Weights of a small image captioner: decoder layers 6.
Rows from block 2 of the image encoder of a small image captioner, named by matrix and row number. Rows with one number belong to one neuron. Each number is 128 + 32 x the weight over its row's rms, rounded and kept within 0 to 255. All counts start at 0.
After each neuron's rows are labels from the 100 images, of 14976, where the neuron reaches its highest value: "colour at peak" is the nearest of a few named colours to the mean colour under the peak; "responds to" is what is common among them. Only what is clearly more common there than usual is listed. The data: photos with spoken descriptions (Open Images, Localized Narratives). In brackets: how many of the 100, against the usual share in percent.
# fc1: MLP up (encoder.blocks.2.mlp.fc1.weight, 768x192), inputs 128-191
# fc2: MLP down (encoder.blocks.2.mlp.fc2.weight, 192x768, transposed), outputs 128-191

fc1.759 [143 147 158 126 110 140 157 104 187 105 124 170 166 137 115 125 104 127 111  81 139 119 108 216 185 134 138 126 118 125 167 121 139 130 157 105 121 147 101 144 153  76 130 100 131 147 139 119 112  82 156 133 122 149 169 122 150 147 157 175 167 128 107 148]
fc2.759 [116  98 128 123 134  79 145 141 110 106 189 104 139  88  89 137 127 153 130 139  90 115 112 119 168 103 151 123 123 115  91 176  91 158  90 182 116 177  96  84  79 135 119 137 163 155 147  75  99 147 127 118  90 112 172 100  92 149  84 177 114 108 121  89]
colour at peak: brown (61 vs 31)
responds to: text has "sky" (49 vs 24.3)

fc1.22 [138 148 100 141 143  97 135 149 172  37 183 106 137  86  89  74 122 147  82  96 134  99 175  73 126 102 119 109 116 185 184 127 146 177 156 120  86 156 150 169 131 108 127 162 105 109 127  88 138 105 169 177  94 100 155 132 117 190 122 150 136 136 119 128]
fc2.22 [120 130 167 109  72 173 127 107 160 172 199 104 211 219 119 162 168 143 117 191 128 109 128 120  98 154 100  85 148 186 120 190 131 136  99 103 112 101 107 200 143 102 111 151 127  88 140 116 150  76 139 100 171 152 141 193 127 104  89 167 103  99 159 145]
colour at peak: blue (51 vs 0.8); cyan (45 vs 1.1)
responds to: text has "sky" (67 vs 24.3)

fc1.450 [138 137  92  99 147 175 110 121 143 101 113 109 107  72 132 155 133 118 110 101  80 104 144  61 145 180 136 171 229 176 160 203 128 126  87  69 161 112 122  87 166 132  99 149  86 117 119 134 137 132 176 171 129 173 130 165 152 147 167 132 169 136 110 146]
fc2.450 [128  75 101 109  74 170 147  72  81  78  81 131 182 171 132 146  60 155 129 152 125 148 141 149 138 212 141 100 168 138 157 168 118 121  82 103 151 156 137 134 132  54 139 109 163 153 110  87 178  99  69 191  74 145 123 146  96 153 134 130 172  76 158 147]
colour at peak: blue (30 vs 0.8)
responds to: text has "sky" (53 vs 24.3)

fc1.594 [110 160 160  88 158 162 187 128 178  96 103 123  79 128 134 175  94  93 153 124 152 129 122 120 122  98 122 130  89 125  87 111 187  90 106  91 156 138 132 136 167 165  86 149 154 166 125 135 143 108 140 133  93  77 100 132 139 128 109 139  68 126 150 115]
fc2.594 [102 104  79 206 147  68 114 107  99 135 161 221 122 158  37 108 121 120 160  85 148 142 146 150 154  95 116 117 104 151 173 136 122 139 180 153 113 186 119 123  85 146 105 158 123 104  94 163 138 144 148  79 128 103 100 154 131  89 134 148 101  92  93  97]
colour at peak: black (90 vs 14.5)
responds to: text has "standing" (47 vs 23.2)

fc1.140 [117 154 154 178 109 138 184 123  65 171 129 172 183 124  96 131 130 128 110  80  71  70 151 127  97 140 120 158 112 128 118 146 134 151 150 152 144 123 134 118 123 150 191 111 112  95 147 116 134 217  95 152 107 142 124 145 155 166 128  32  94  98 137 156]
fc2.140 [106  63 119 165 126 112 140 139  95 145 144 131 200 171  84 109 182 147  99 104 150 177 130 131 163 141  95 108 118 137  89 148 143 144  42 109 173 110 128 124 191 109 113  67 115 134 170 128 125 145 140 108 102 153 158 134 116 141 137  79  96 103 176  97]
colour at peak: pink (31 vs 9.5)
responds to: text has "table" (30 vs 13.1)

fc1.721 [111  59 126 155 132 105  81 164 121 149 136 161 132 153 160 150 130  72 132 109 119 101  96 153 133 131  77  98 137 146 120 202 145 100 145 146 106 131 143 127 166  91 127 126 121 145 150 136 128  98 143 148 118 150 129  62 167 170 129 104 138 104 132 177]
fc2.721 [156 156 176 128 177 169 137 106  90  70  81  97 160 120 139 174 102 152  87 153 157 165 166  99  96  87 151  84 179 140 107  99 180  89 130 114 177 143 139  88 151 111 112  93 143 120 128  84 113 191 163 138 189 167 123 164 110 110 139 149  82  54 130  58]
colour at peak: black (86 vs 14.5)
responds to: text has "lights" (29 vs 8)

fc1.333 [121 139 213  92 146 105 126 143  57 117  79 147  93 119  86 113 121 146 130 178 102  96 129 157 158 131 184 132  95 147 165 110 115 115 156 132  90 131 113 104 190 167 145 119  45  85 129 182 155 149 211 142 151  94 115 148 170 130  71  73  82 164 182 119]
fc2.333 [ 93  96 113 133 147 214 163 145 135 151  90 112 141 130 133 203  93 158 125 130 147 141 135 139  81 135 214 129 187  77  87 123 132  96 152  83 196 149 154 154 134  74 128 166 136 151 115 139 176 160 177 144 143  87 130 139 130 147  90 101  83 175 153 157]
colour at peak: cyan (75 vs 1.1)
responds to: text has "sky" (92 vs 24.3); text has "buildings" (30 vs 10.7)

fc1.352 [ 90  78 167  72 151 181 114 171 139 160 118 114  74  68  93 104 144  96 144 111 154 173  69 179  96 148 158 147 166 135 110  98 124 126 164 103 147 127 138 161  95  95 188 141  96 120 113 141  86 114 124 134 113 193 143  99 107  76 188 179 123 138  99 127]
fc2.352 [150 122 103 131 164 173 144 129 162  97 140  79 148 115 139 127 137 158 120  98 169 158  56 131 134 115 178  97 143  48 120 141 180  71  90 147 138 153 190 160 113 165 113 159  95 142 105 141 149 119  96 176 139 118 106 104 119 103 163 147 118 108  70  99]
colour at peak: grey (71 vs 34)
responds to: text has "trees" (75 vs 26.8); text has "grass" (54 vs 9.8); text has "sky" (51 vs 24.3); text has "ground" (34 vs 7.9)

fc1.701 [132 142 163 134 115 129  59 107  80  72 158 157  86 112 123  88 131 102 141  95 139 155  92 140  74  96 174  99 169  66 140 100 104 158 185  95 134 167 113 135 112 132  98  84 138 102 114 122  94 123 110 122 100 124  97  86 128 123 163 159 100 135 146 102]
fc2.701 [149 133 116 134 117 149 165 116  80  87  60 193 168 149 126 149 139 159 123 100  93 158 109 135  97 219 125 122  95 122 126 135 174  89  93 107 146 142 134 148 124 159 146 166 191  53 139 171  97  86 159 159 125 125 103 120  82 111  49 169 166 131  98  88]
colour at peak: brown (63 vs 31)
responds to: text has "trees" (76 vs 26.8); text has "grass" (38 vs 9.8); text has "plants" (27 vs 10)

fc1.280 [147 190 122 165 102 109 113  67 152 170 168  98 134 106 125 175 154 132 135 109 135 158 163 147 185 162  74 135  78 104 153 167 149 149 101 118  84 171 103 145 112 188 141 141 121 149 123 107 122 173 126  84 156 113  86  99 204 156 129 123 148  98 113 157]
fc2.280 [140 136 124 139 141 138 146 110 103 175 133 132 129 175 166 154 102  86 110 148 157 151  73 108 113  94 100 115 104 154  91  97 147 167 116 106 155 119 154 131  92 119 152 140 141 135 105 138 116 164 197 129 125 128  98  97 146  75  79 130  77 114 182 121]
colour at peak: grey (66 vs 34)
responds to: text has "black" (40 vs 9.8); text has "white" (39 vs 12.3)

fc1.752 [105 109 143  85 130 115  97 111 166 136 126 125 129 126 161  76  85 145 129 136 104 162 155 133 196 175 237 113 154 103 123  77 106 120 104 137 142  88 165  75  76 147 155 179  81 161 101 129 116 113 109 146 185 158  60 106 126 156 105 114 185 118 164 123]
fc2.752 [175  66 107 172 139 129 145 113 115 145 104 135 111  95 116 166  92 104  71  87 145 116 120 112  86 159  99 165  99  98 207 107 137 112 139 140 141 176  97 135 182 163 143  87 134  96 167 133 132 103 142 164 158 135 170 127 182 131  91 155 166 117 109  97]
colour at peak: white (48 vs 6.6)
responds to: text has "sky" (49 vs 24.3)

fc1.137 [ 88 142 108 120 131  68 117  96 154  85 125 161 138 132 117 109  67 101 142 196 101  96 145 170 136 112 118 140 176 184 146 100 140 109 145 181 125 106 115 145 193  90 114 157  74  60 128 130  91 172 163 122 126 112 140  95 199 133 139  95 106 184 140 101]
fc2.137 [ 77 150 121  96 125 115 175 128 116  63 126  91  63  85 171 107 135 131 129 135 192 197 165 164  66 116 126 122 139 171  95  62 154 149 132 180 130 150 119 127 193 121 115 187  94  91 152 137 181 174 162 112 130  79 108 100 131 142 102 123 137 174 154 175]
colour at peak: cyan (30 vs 1.1); pink (25 vs 9.5)
responds to: text has "sky" (86 vs 24.3); text has "trees" (57 vs 26.8); text has "buildings" (30 vs 10.7); text has "grass" (27 vs 9.8)

fc1.243 [ 97 159 141  88 109 119 128 154 128 104 154 161  94 138 168 140 131 155 146 189 139 143 148 143  60 174 147 115  69 151 150 184 125 173  38 128 117 105 132  41  98 112 132 133 114 145 114  77 117 110 160  79 170 132 148 109 126 122 117 133 193 162  64 130]
fc2.243 [148 160 161 177 122 155 146 108 122 141 130 143 132 109 163 150 115 148  96  93 129 130 133 170 102 114 106  77  94 115 136 125 131 123  65 158 158 118 114  79 143 138 147 222  73 119  51 131  89 182  96 131 154  83 167 159 134 110 103  95  91 185 137 136]
colour at peak: grey (65 vs 34)
responds to: text has "trees" (81 vs 26.8); text has "sky" (72 vs 24.3); text has "grass" (25 vs 9.8)

fc1.760 [115 176 132  98 177 137 111 111 135 109 150 171 125  81 165 129 126 102 101 157 108 113 137 105 150 149 140 139 117  89  97  79 105 171 153 112 164  99 103 127 149 160 140 126 159 161 119 145 189 114 152 158  57  98  91  64 135 120 151 148 122 105 119  61]
fc2.760 [184 101 120 128 145 177 115 168 156 167 135 176  94 103  87 122 120 168 119 118  79  62 180 178  77 186 123  96  82 122 149 130 137  55 144 121  56 160 159 108 147 172  78 186  75 133 160 127 116  67  94 127 103 126 112 111 108  85 117 101 158 151  81 140]
colour at peak: black (76 vs 14.5)
responds to: text has "sitting" (34 vs 15.1)

fc1.661 [139 119 147 136 151 126 130 148 113 108 124  89 123 109 127 174  69 149 170 131 162 118 139 108 147 197 203 162 105 116 127  91 128 137 129 179 100 165  77 140 108 102 121  80  84 110 159 106  95 108 161  76 102 121 113 133 132 100 115 109  78 145 124 128]
fc2.661 [151 128  79 144 121 200 157 149  87  64 170 129 120 113 170 117 163 159 176 145  79 140 105 178  86 173 159 126 228 104 139 130 153 117 148 106 135 181 140 141  88  89 118 233 131  79 154 136 154 131  94 115 110 121 136 138 173 140 105 150  88 108 174 153]
colour at peak: cyan (37 vs 1.1)
responds to: text has "sky" (86 vs 24.3); text has "trees" (67 vs 26.8); text has "grass" (34 vs 9.8); text has "water" (25 vs 8)

fc1.526 [ 98 113 174 100 126 120 121  87  98  82 115 142 147 130 115  85  83 120 137 102 127 104  72 133 105 147  55 154 150 132 168 129 144 101 128 123 105  74 124 191 105 108 155 129 163 146 157 121 132 114 204 146 103 121 115 147 121 148 154 155 100  91 139  83]
fc2.526 [160 177 120 158 161  63 183 127  50 134 108 172 144 130 101 134 128 155 149 134 148 113 100 133  74  62 140 160 143 140 120 160 173 127  84 124 167 169 124 156 165 113 102 147 115 149 130 158 122 123 143 126 168 144 133 138 130  88 129 108 115 144 105 112]
colour at peak: pink (34 vs 9.5)
responds to: text has "sky" (53 vs 24.3); text has "buildings" (28 vs 10.7)

fc1.293 [181 116  97  93 137 160 177 135 131 204 160 147 144 125  94 153 163 123 119 123 100 142 110 158 139 188 163 141 131 137 177 192 151 161 125 201 135 132 126 136 159  80  92 150 148 133 105  99 122 165 128 132 114 145 128 157 111 195 137 142 185 143 155 151]
fc2.293 [127 163 142  95 120 155  84 132  71 133 116 172 134 163  82 135 101 115 165 171 163 123 161 163 126 182 180 197 131 128 135 160 106 131 120 119 127  98 128  56 101 148 104 166 129 154 145 115 129  58 135 149 121 176 178 133  90 122  67 133 139 213 132 170]
colour at peak: white (68 vs 6.6); pink (25 vs 9.5)
responds to: text has "text" (26 vs 6.4)

fc1.99 [173  79 119 115 135 102 160 149 134 150 176 124  85 139 139 148  83 167 169 126  84 145 131 107  88 126 120 107 111 125 177 129 101 126 109  62 146  77  94 121 129 136 183 182 118  59 209 125 119 131 184 111 115 153  84 132 123 113 110 130 114  88  72 114]
fc2.99 [150 131 106  77  78 143 109 135  50 108 112 128 138 152  77 171 140  63 110 178 117 121 137 121 166 145  98  98  99 104 126 131 183 147 124 210 127  58  68 166 115 173 131 168 159  99 125 113 159 105 148 139 188 100  82 104 125 128 133 140 163 132 157 158]
colour at peak: black (35 vs 14.5)
responds to: text has "grass" (34 vs 9.8)

fc1.110 [228 140 109 199 152 110  86  87 184 120 128  86 140 168 190 112 105 114 169  87 128 135 115 145 120 166 150 159  99 167 171 140 118 170 133  87 113 113 116 133 169 110 148  71 157 148 109 134 184 108 133 120  83 107 162 129 104 108 162  82 134 110 110 162]
fc2.110 [182 167 104 115 171 187 154  34 144 150  59  81  86 133 187  88 156 177 183 132 151 141  87 115 104  91 131  71 140 188 145 195 124 144 141 147 161  94 127 132  86 181 108 116 173 156  93 111 173 169 140 138 103 151 130 125  56 108 108 141 116 109  99  96]
colour at peak: white (55 vs 6.6); pink (30 vs 9.5)
responds to: text has "sky" (87 vs 24.3); text has "trees" (70 vs 26.8); text has "clouds" (45 vs 4.1); text has "buildings" (30 vs 10.7)

fc1.473 [130 111 142 120 170 139 149 132 106 194 136 120 148 129 111 141 151 154 122 121 129 107 115 108 106 123  82 168 109 123  91 212 134 152 163 102 135 168 122 133  95  84 112 134  58 164 158 169 113 172 196  69 132 108 143 128 168 139 145 141 116 152 125  96]
fc2.473 [126 157  79 172 164 168 196  75  90 130 130 191  92 125 185 136 127 158 135 182 196 132 100 122 150  71 110 162  62  87 142 122 146 110 103  98 144 175 157 173 124  98 160 153 113 121 167 139 134  75 143 123  99 127 153  66 144 104  58 135 114 105  95 113]
colour at peak: pink (26 vs 9.5)
responds to: text has "black" (25 vs 9.8)

fc1.725 [137 153 141 164 142 147 115 120 100 115 105  90 140 129 131 117 139 167 176 162 124 174 114 124 160 140 193 126 128 116  91 143 128 108 136  61 119 171 171 185  97 130  76 129 138 129  84 102 140 185 100 155 132 140 142 113 138 136 118 130 150 188 174 149]
fc2.725 [170 167 125 129 138 150 103 157 167 152 144  86 168  98 103  89 173 124 168 116  84 178 179 151 110 109 145 122 124 139 147  76 101 106 192 161  53 164 115  98 140 141  80 100 112  71 114 101 132 122 171  96 102 137  74  95 136 113 116 126 178 126 139 115]
colour at peak: grey (61 vs 34)
responds to: text has "grass" (56 vs 9.8); text has "ground" (30 vs 7.9)

fc1.565 [108 155 145 142 105  82  99 111 126 150 109 135 110 112  89 162 125 192 102 162 108 124 164 145 107 114 116  56  97 160 137 106 179  98 175 124 157  70  71 124 159 155 151  81  33 104 152 133 155 176 163  98 105 135 112 133 198 141 116  33 124 163 155 136]
fc2.565 [107 107 151 155 181 103 133 113  65 122  66 157 127 109  58 113 166 133  79 145 135 101 117 114 113 128 186 128 169 135  93  80 159 183 142 167 124 138 124 150  79 135  92 121  66 191 133 135 163 129 147 121 111 137 131  38 108 169  46 190  77 144 129 155]
colour at peak: cyan (34 vs 1.1)
responds to: text has "sky" (91 vs 24.3); text has "trees" (59 vs 26.8); text has "buildings" (30 vs 10.7)

fc1.382 [130  64 130 136 114 137 125 134 197 106  69 159 116 120 186 134 125  92 142 119 116 138  97 161 161 220 187 142 111  90  79 124 103  93  79 117 113 152  96 112  99 132 165 162 195 140 110 112 139 129  79 191 161 144 134  95 175  92 128 118 156 131 187 151]
fc2.382 [134 139 130  91 141  91 160  67 130 176 102 169 103  63 129 125 193 145  75 123 142 154 147 112 142 175 169 132 150  88 161  79 109 113 129 151 151 169 102  78 198 143 150 161 160  87 140 103  99 112 123 173 161 159 182 130 187 158  93  86 147 140 139  92]
colour at peak: black (93 vs 14.5)
responds to: text has "black" (29 vs 9.8)

fc1.545 [132  83 139 131 115  92 108 178 171 137 132 140 122 127  96  58  72 156 167 160 128  88 129  99  98 192 110  95 122 118 142 147 186  76  95 166  93 150 162 147  93 140 101 132 125 160  85 120  91 116 120 116 109 114 158 119  99 135 154 112 153 103 155 128]
fc2.545 [ 86  78 141  86 149  84 144 102 112 127 117  79 106 133 146 184  83 163  73 162 124 133 148 130 132 163 146 178 127 132 130 178 165 171 141 143 125 146 173  73 128 106  58 133 136 160 147 118 143  69 140 108 143 122 129 138 116 114  90 122 129 139 184 121]
colour at peak: white (65 vs 6.6)
responds to: text has "trees" (70 vs 26.8); text has "plants" (34 vs 10); text has "grass" (32 vs 9.8)

fc1.148 [126 154 134 157 106 193 147 127 181 130 155 161 133 116 127  72 143 155  81 133 102 147 149 121 106 153  91  98 113  75 127  78 111 173 188 141  81 141 140 103 140  62 180 124  77  90 154 115  96 139 127 182 154 114 107 156 168 192  70 129 147 113 136 174]
fc2.148 [100 167  60 179 155 124 130  99 113 163 109 181 173 144 130 183 156 141 130 148  80  96 120 121 149 162 112 129 125  71  54 125 140 140 166 116 105 130  94  52 140 160 103 159 111 135 173 137 142 106 128 125  92 141 132 139 120 150 139 128 154 111 138 189]
colour at peak: orange (45 vs 0.8)
responds to: text has "table" (32 vs 13.1)

fc1.186 [221 150 156 145 113 134 169 111 110 153  91 132  95 106 171  95  65  97 118 111 135 182 174 108 156 128 111 139  81 107 177  98 114  94  93 132  98  93  65 107  85 111 117 105 193  88 156 124 140 127 178 108 135 141  83  77 234 105 146 162 107  92 161 140]
fc2.186 [142  90 135 132  82 130  56 132 164  69 123 131 126 149 143 131 120 110  97 140 147  76 159 112 108 151 147  40 141 102  73 147 183 142  81  96 116 136 117 119 132  91 151 156  97 166 129 110 144 108 125 147 153 110 160 142 126  72  91 111  95 169 125 186]
colour at peak: black (95 vs 14.5)
responds to: text has "man" (29 vs 12.3)

fc1.13 [ 89 107 112 144  94 154  95 105 152 133  79 111  87  91 174 164  88 149 130 163  95 102 128 139  71 215 103 117  94 151 155 155 113 123 137 192 166 135 166  95 100  92 128 106 158 150 109 177 114 132 128 129 129 121 120 135 154 130 110 116 173 226 119 122]
fc2.13 [156 121 102 125 148 169 132 104  80  70 171  59 134 120 148 131 146 146 160  86 187 184 154 122  69 202 145  84 142 158 135 168 174  83 122 148 158 105 149 112 123 124 169  94 116 123 121 146  72  68 101 136  84  79 146 126 164  81 184 134 212 113 146 101]
colour at peak: white (95 vs 6.6)
responds to: text has "sky" (75 vs 24.3); text has "trees" (67 vs 26.8); text has "buildings" (38 vs 10.7)

fc1.535 [122  78 132  81 147  42 118 155 150 155 126  96 118 101 163 137  90  87 122 104 170 150 172 141  79 187 146  98 161 183  99 103 113  84 125 159 185 170 165 137 142 113 111 124 100  90 141 155 127 153 129 113 114 125  81 111 108 161 102 172 134 120 134 107]
fc2.535 [127 134 109  98 158 149 200 155  49  97 145  86 147 118 134  52 135 124 141 111 137 158 109 105 118 181 114  92 134 120 128 175 178  91 153  78  99 212 125 139 176 131 134 144  95 149 133 104  85 165 143  91 140 100 116 137 171 140  93 101  56 162 148 163]
colour at peak: white (82 vs 6.6)
responds to: text has "sky" (74 vs 24.3); text has "trees" (58 vs 26.8); text has "buildings" (37 vs 10.7)

fc1.508 [143 109 148 119 147 117 154 158 168 128 174 122  98 135  86  95  39 141 135 113 135 146 118  82 225 187 187 120 170 216 125 129  82 173 141 152 162 152 114 142  96 138 118 116 100 203 126 202 137 144 165  93 124 125  98 161 105 118  69 121  79 185 112 145]
fc2.508 [199 143 105 122 137 190 142 151 116  76 131  83 189 202 127 165 124 145  79  88 128 111  66 170 141 168 158 185 102 131 123  88 179 122 115 163 166 149 128  89  88  87 125 106  95  93 167 142  95 126 189 128 117 185 140 170 155 134 109  89  61 125 157 166]
colour at peak: white (89 vs 6.6)
responds to: text has "sky" (69 vs 24.3); text has "trees" (60 vs 26.8); text has "buildings" (31 vs 10.7)