A small image captioner, trained from scratch: encoder arch vit.
Rows from block 2 of the image encoder of a small image captioner, named by matrix and row number. Rows with one number belong to one neuron. Each number is 128 + 24 x the weight over its row's rms, rounded and kept within 0 to 255. All counts start at 0.
Before each neuron's rows are labels from the 100 images, of 14976, where the neuron reaches its highest value: "colour at peak" is the nearest of a few named colours to the mean colour under the peak. Only what is clearly more common there than usual is listed. The data: photos with spoken descriptions (Open Images, Localized Narratives). In brackets: how many of the 100, against the usual share in percent.
# fc1: MLP up (encoder.blocks.2.mlp.fc1.weight, 768x192), inputs 0-63
# fc2: MLP down (encoder.blocks.2.mlp.fc2.weight, 192x768, transposed), outputs 0-63

colour at peak: grey (68 vs 34); pink (26 vs 9.5)
fc1.422 [115 134 139 126 154 132 100 164 128 148 114  85 101 187 139 101 151 129  80 123 175 108 107 153 157 168 117 109 115 105 144 107 107 138  92  91 139 120 157 131 119 177  94 161 103 157 139 124 103 144 172 105 115 100 130 124 123 100 129 142 111 177 141 136]
fc2.422 [149 110 112 174 127 119 123  96 173 103 107 136 187  87  59  89 117 129 142 120 121 128 114 144 128  83 133 126 121 150 121 167 112 115 150 124 125 119 107 101 142 122 135  99 132 123  90 121 134 120 163 125 158 161 133 136 149 105 118 159 126 151 105 152]

colour at peak: black (86 vs 14.5)
fc1.721 [117  83 153 115 143  94 111 117 168  95 120 117 101 132 128 120 126 121 119 114 150  82 127 136 110 118 158 151 144 118 145 141 156 131 135 120 121 140 158 105 120 109 126 111  91 121 151 138 147 119  74 145  85 127 141  94 143 102 119 148 100 104 126 137]
fc2.721 [101  76 137 190 127 143 140 110 144 125 142 102 126 134 156 176  87 141 129 129  92 152 103 145 138 112 130 109 101 149  77 151 135 156 125 117  85 132  91 121  82 186 139 137 159 133 110 125  93 119 136  91 149 159 119 153 101 124 114 105 177 166 105 142]

colour at peak: black (84 vs 14.5)
fc1.54 [120 146 113  91 119 141 128 150  94 113 124 139 123 138 105 108 146 168 143 129  86 172 139 162 164 130  97 177 110 120 135 143 108  87 150  99 114 176 135 142  99 139 116 107 113 153 110  94 129 117 122  96 119 146  75 127 164 104 189 171 146 127 144 121]
fc2.54 [170 125 114 153 127 131 102 110 153  94 129  92 128 165 106 140 137 136  93 102 114 174 107 125 111 105 114 118 112 124  83 122 128 161 138 135 166  65 147  89 158 108 138 145 174 110 148 115 112  89 173 113 142 174 111 137  93  81  97 146 111 103 106 187]

colour at peak: grey (75 vs 34)
fc1.224 [159 117 177 136 154 172 159 111 139 137 114 133  85 112 132 165 115 134 115 103 121 152 132 133 105  79 140 110 136 111 119 144 147 127 163 104 158 156 143 164 116 141 157 122 150 121 128 136 156 155 174 119 124 103 120 112 121 154 152 118 145  39 157 125]
fc2.224 [ 86 148 130 124 104 146 155  82  93 126 124 179 129 129 137 149 149 114 151 175 148 138 179 118 105 155 106 112 124 129 117 147 145 127 160 167 120 116  86 108 176 122 144 115 129 162  42 130  92 148 116 118 137 146 121 101 103 170 157 163 138 130 111 130]

colour at peak: black (46 vs 14.5)
fc1.141 [131  89 125  96 131 120 133 134 142 102  96 103 120 134 161 117 133 106 151 124 188 100 144 143 144 125 137 100 114 145 171 128 102  87 158 123 160  96 137 102 122 135 118 137 125 140 181 144 155 139  85 126 112 160 113 113 109 122 115 129 132 165 111 108]
fc2.141 [166 103 165 145 114 120 173 145  84 157 105 132 130 164 120  91 100  99 102 140 134 123 137 132  95 180 144 128 119 126 167 160 147 130 151 132 113 103 113 131 114 131  85 119 130 109 120 142 146 130  88 114 162 115 124 152 172 116 111 164 134 103 143 160]

colour at peak: black (72 vs 14.5)
fc1.92 [ 73 134 149 175  94 148 143 169 155 101 121 121 136 138 150 137 138 132 101  97 126 115  98 133 109 155 150 152 140 147 126 157 168 135 114 122 124 109 116 124 134 142 117 104 127 136 111 118 170 206 109 120 165  93 131 147 140 121 148 148 116 145 132 115]
fc2.92 [129 101 108  98 128  91 127 134  95 135 156 101  62 154 148  98 143 103 127 127 114 129 138  57 148 134 129 157 102 126  91  99 108 110 149 124 149 135  67 131 128 155 129 148 128 172 129 108 144  31  99 140 141 143 132 106 134 150  89 154 134 144 131 109]

colour at peak: grey (62 vs 34)
fc1.16 [146 114 120 115 178 173 140 118 127 151 102 116 144 156 134 134 168 136 117 163 129 147 123 111 146 114 116 168 131 150 111 180 153  97 139  99 168 138 153 127 134 144 148  97 170 107 102 153 127 143 163 137 151 147 103  93  99  97 186 111 114 110 112 144]
fc2.16 [113 128 137 119 124  92  94 152  96 126 141 156 151  73 140 155  85 190  99 116 133 158 125 133 159 149 111 127 137 131 124  83 133 140 106  96 138 182 124 129  90 171 116 158 109 107 126 126 115 123 131  94 144 135  91 152 133 126 114 103 121 121 152 133]

colour at peak: black (42 vs 14.5)
fc1.326 [151 101 131 136 128  96 107 150 171 148 134 125  93 143 137 139 138 113 105 127 135 145 143 133 112 106 165 156 141 116 100 101 127 100 140 126 143 125 109 121 123 112 149 141  44 121 129 122  97 168 114 138 141 123 125 114 116 130 127 121 123 104 132 120]
fc2.326 [107  86 138 115 112 127 129  95  69 138 120 149  87 165 120 131 124  91 104  92 113 134 141  95 139 121 166 115 103 153 118 134 103  94 146 120 103 120 170 141 155 137 132 143 149 111 118 152 109 119 111 154  82 129 123 124 139 104 122 132 116  99 133 114]

colour at peak: black (54 vs 14.5)
fc1.542 [118 129 158 172 109 165  67 123  99 135 118 118  73 130 103 142 120 121 142 117 126 105 129 142 104 127 124 139 136 187 157 175 124 106 135 129 159 111 151 171 133 111 124  95  94 113 153 116 144  95 125 152 165 127 126 114 163  78 104 111  78 158 130 153]
fc2.542 [150 111 106 142 121 132 160 158 141 137 125  96 127 142 125 169  94 153 154 158 118 116 115 131 128 122 130  92 113  84 152  78 130 164 140 145  60  99 118 117 134 123 125 165 126 122  90 120  96 112 131  98 128 142 165 113 128 145 116 132 143 135 149 142]

colour at peak: black (76 vs 14.5)
fc1.760 [121 144  97 104 133 135 145 161 151 132 159 121 147 141 166 107 126 113 129  99 132 122 134 141 134 158  90 123 111 105 106 116 112 110 207  95 126 102 137 184  63 141 111 169 167 125 168 142 161 105  77 135 120 107 110 153 108 137 130 149 130  90  96 149]
fc2.760 [110 133 106 133 127 106 119 147 133 123 115 154 132 144 110 150 162  95 113 117 123 131 156 130 121 115 138 127 112 174 183 169 130 105 105 109 126  98 123 146 143  95 114 158 132 100 133  93 116 129  64 107 128  91 169 135 141 131 127 137 132 125 159 124]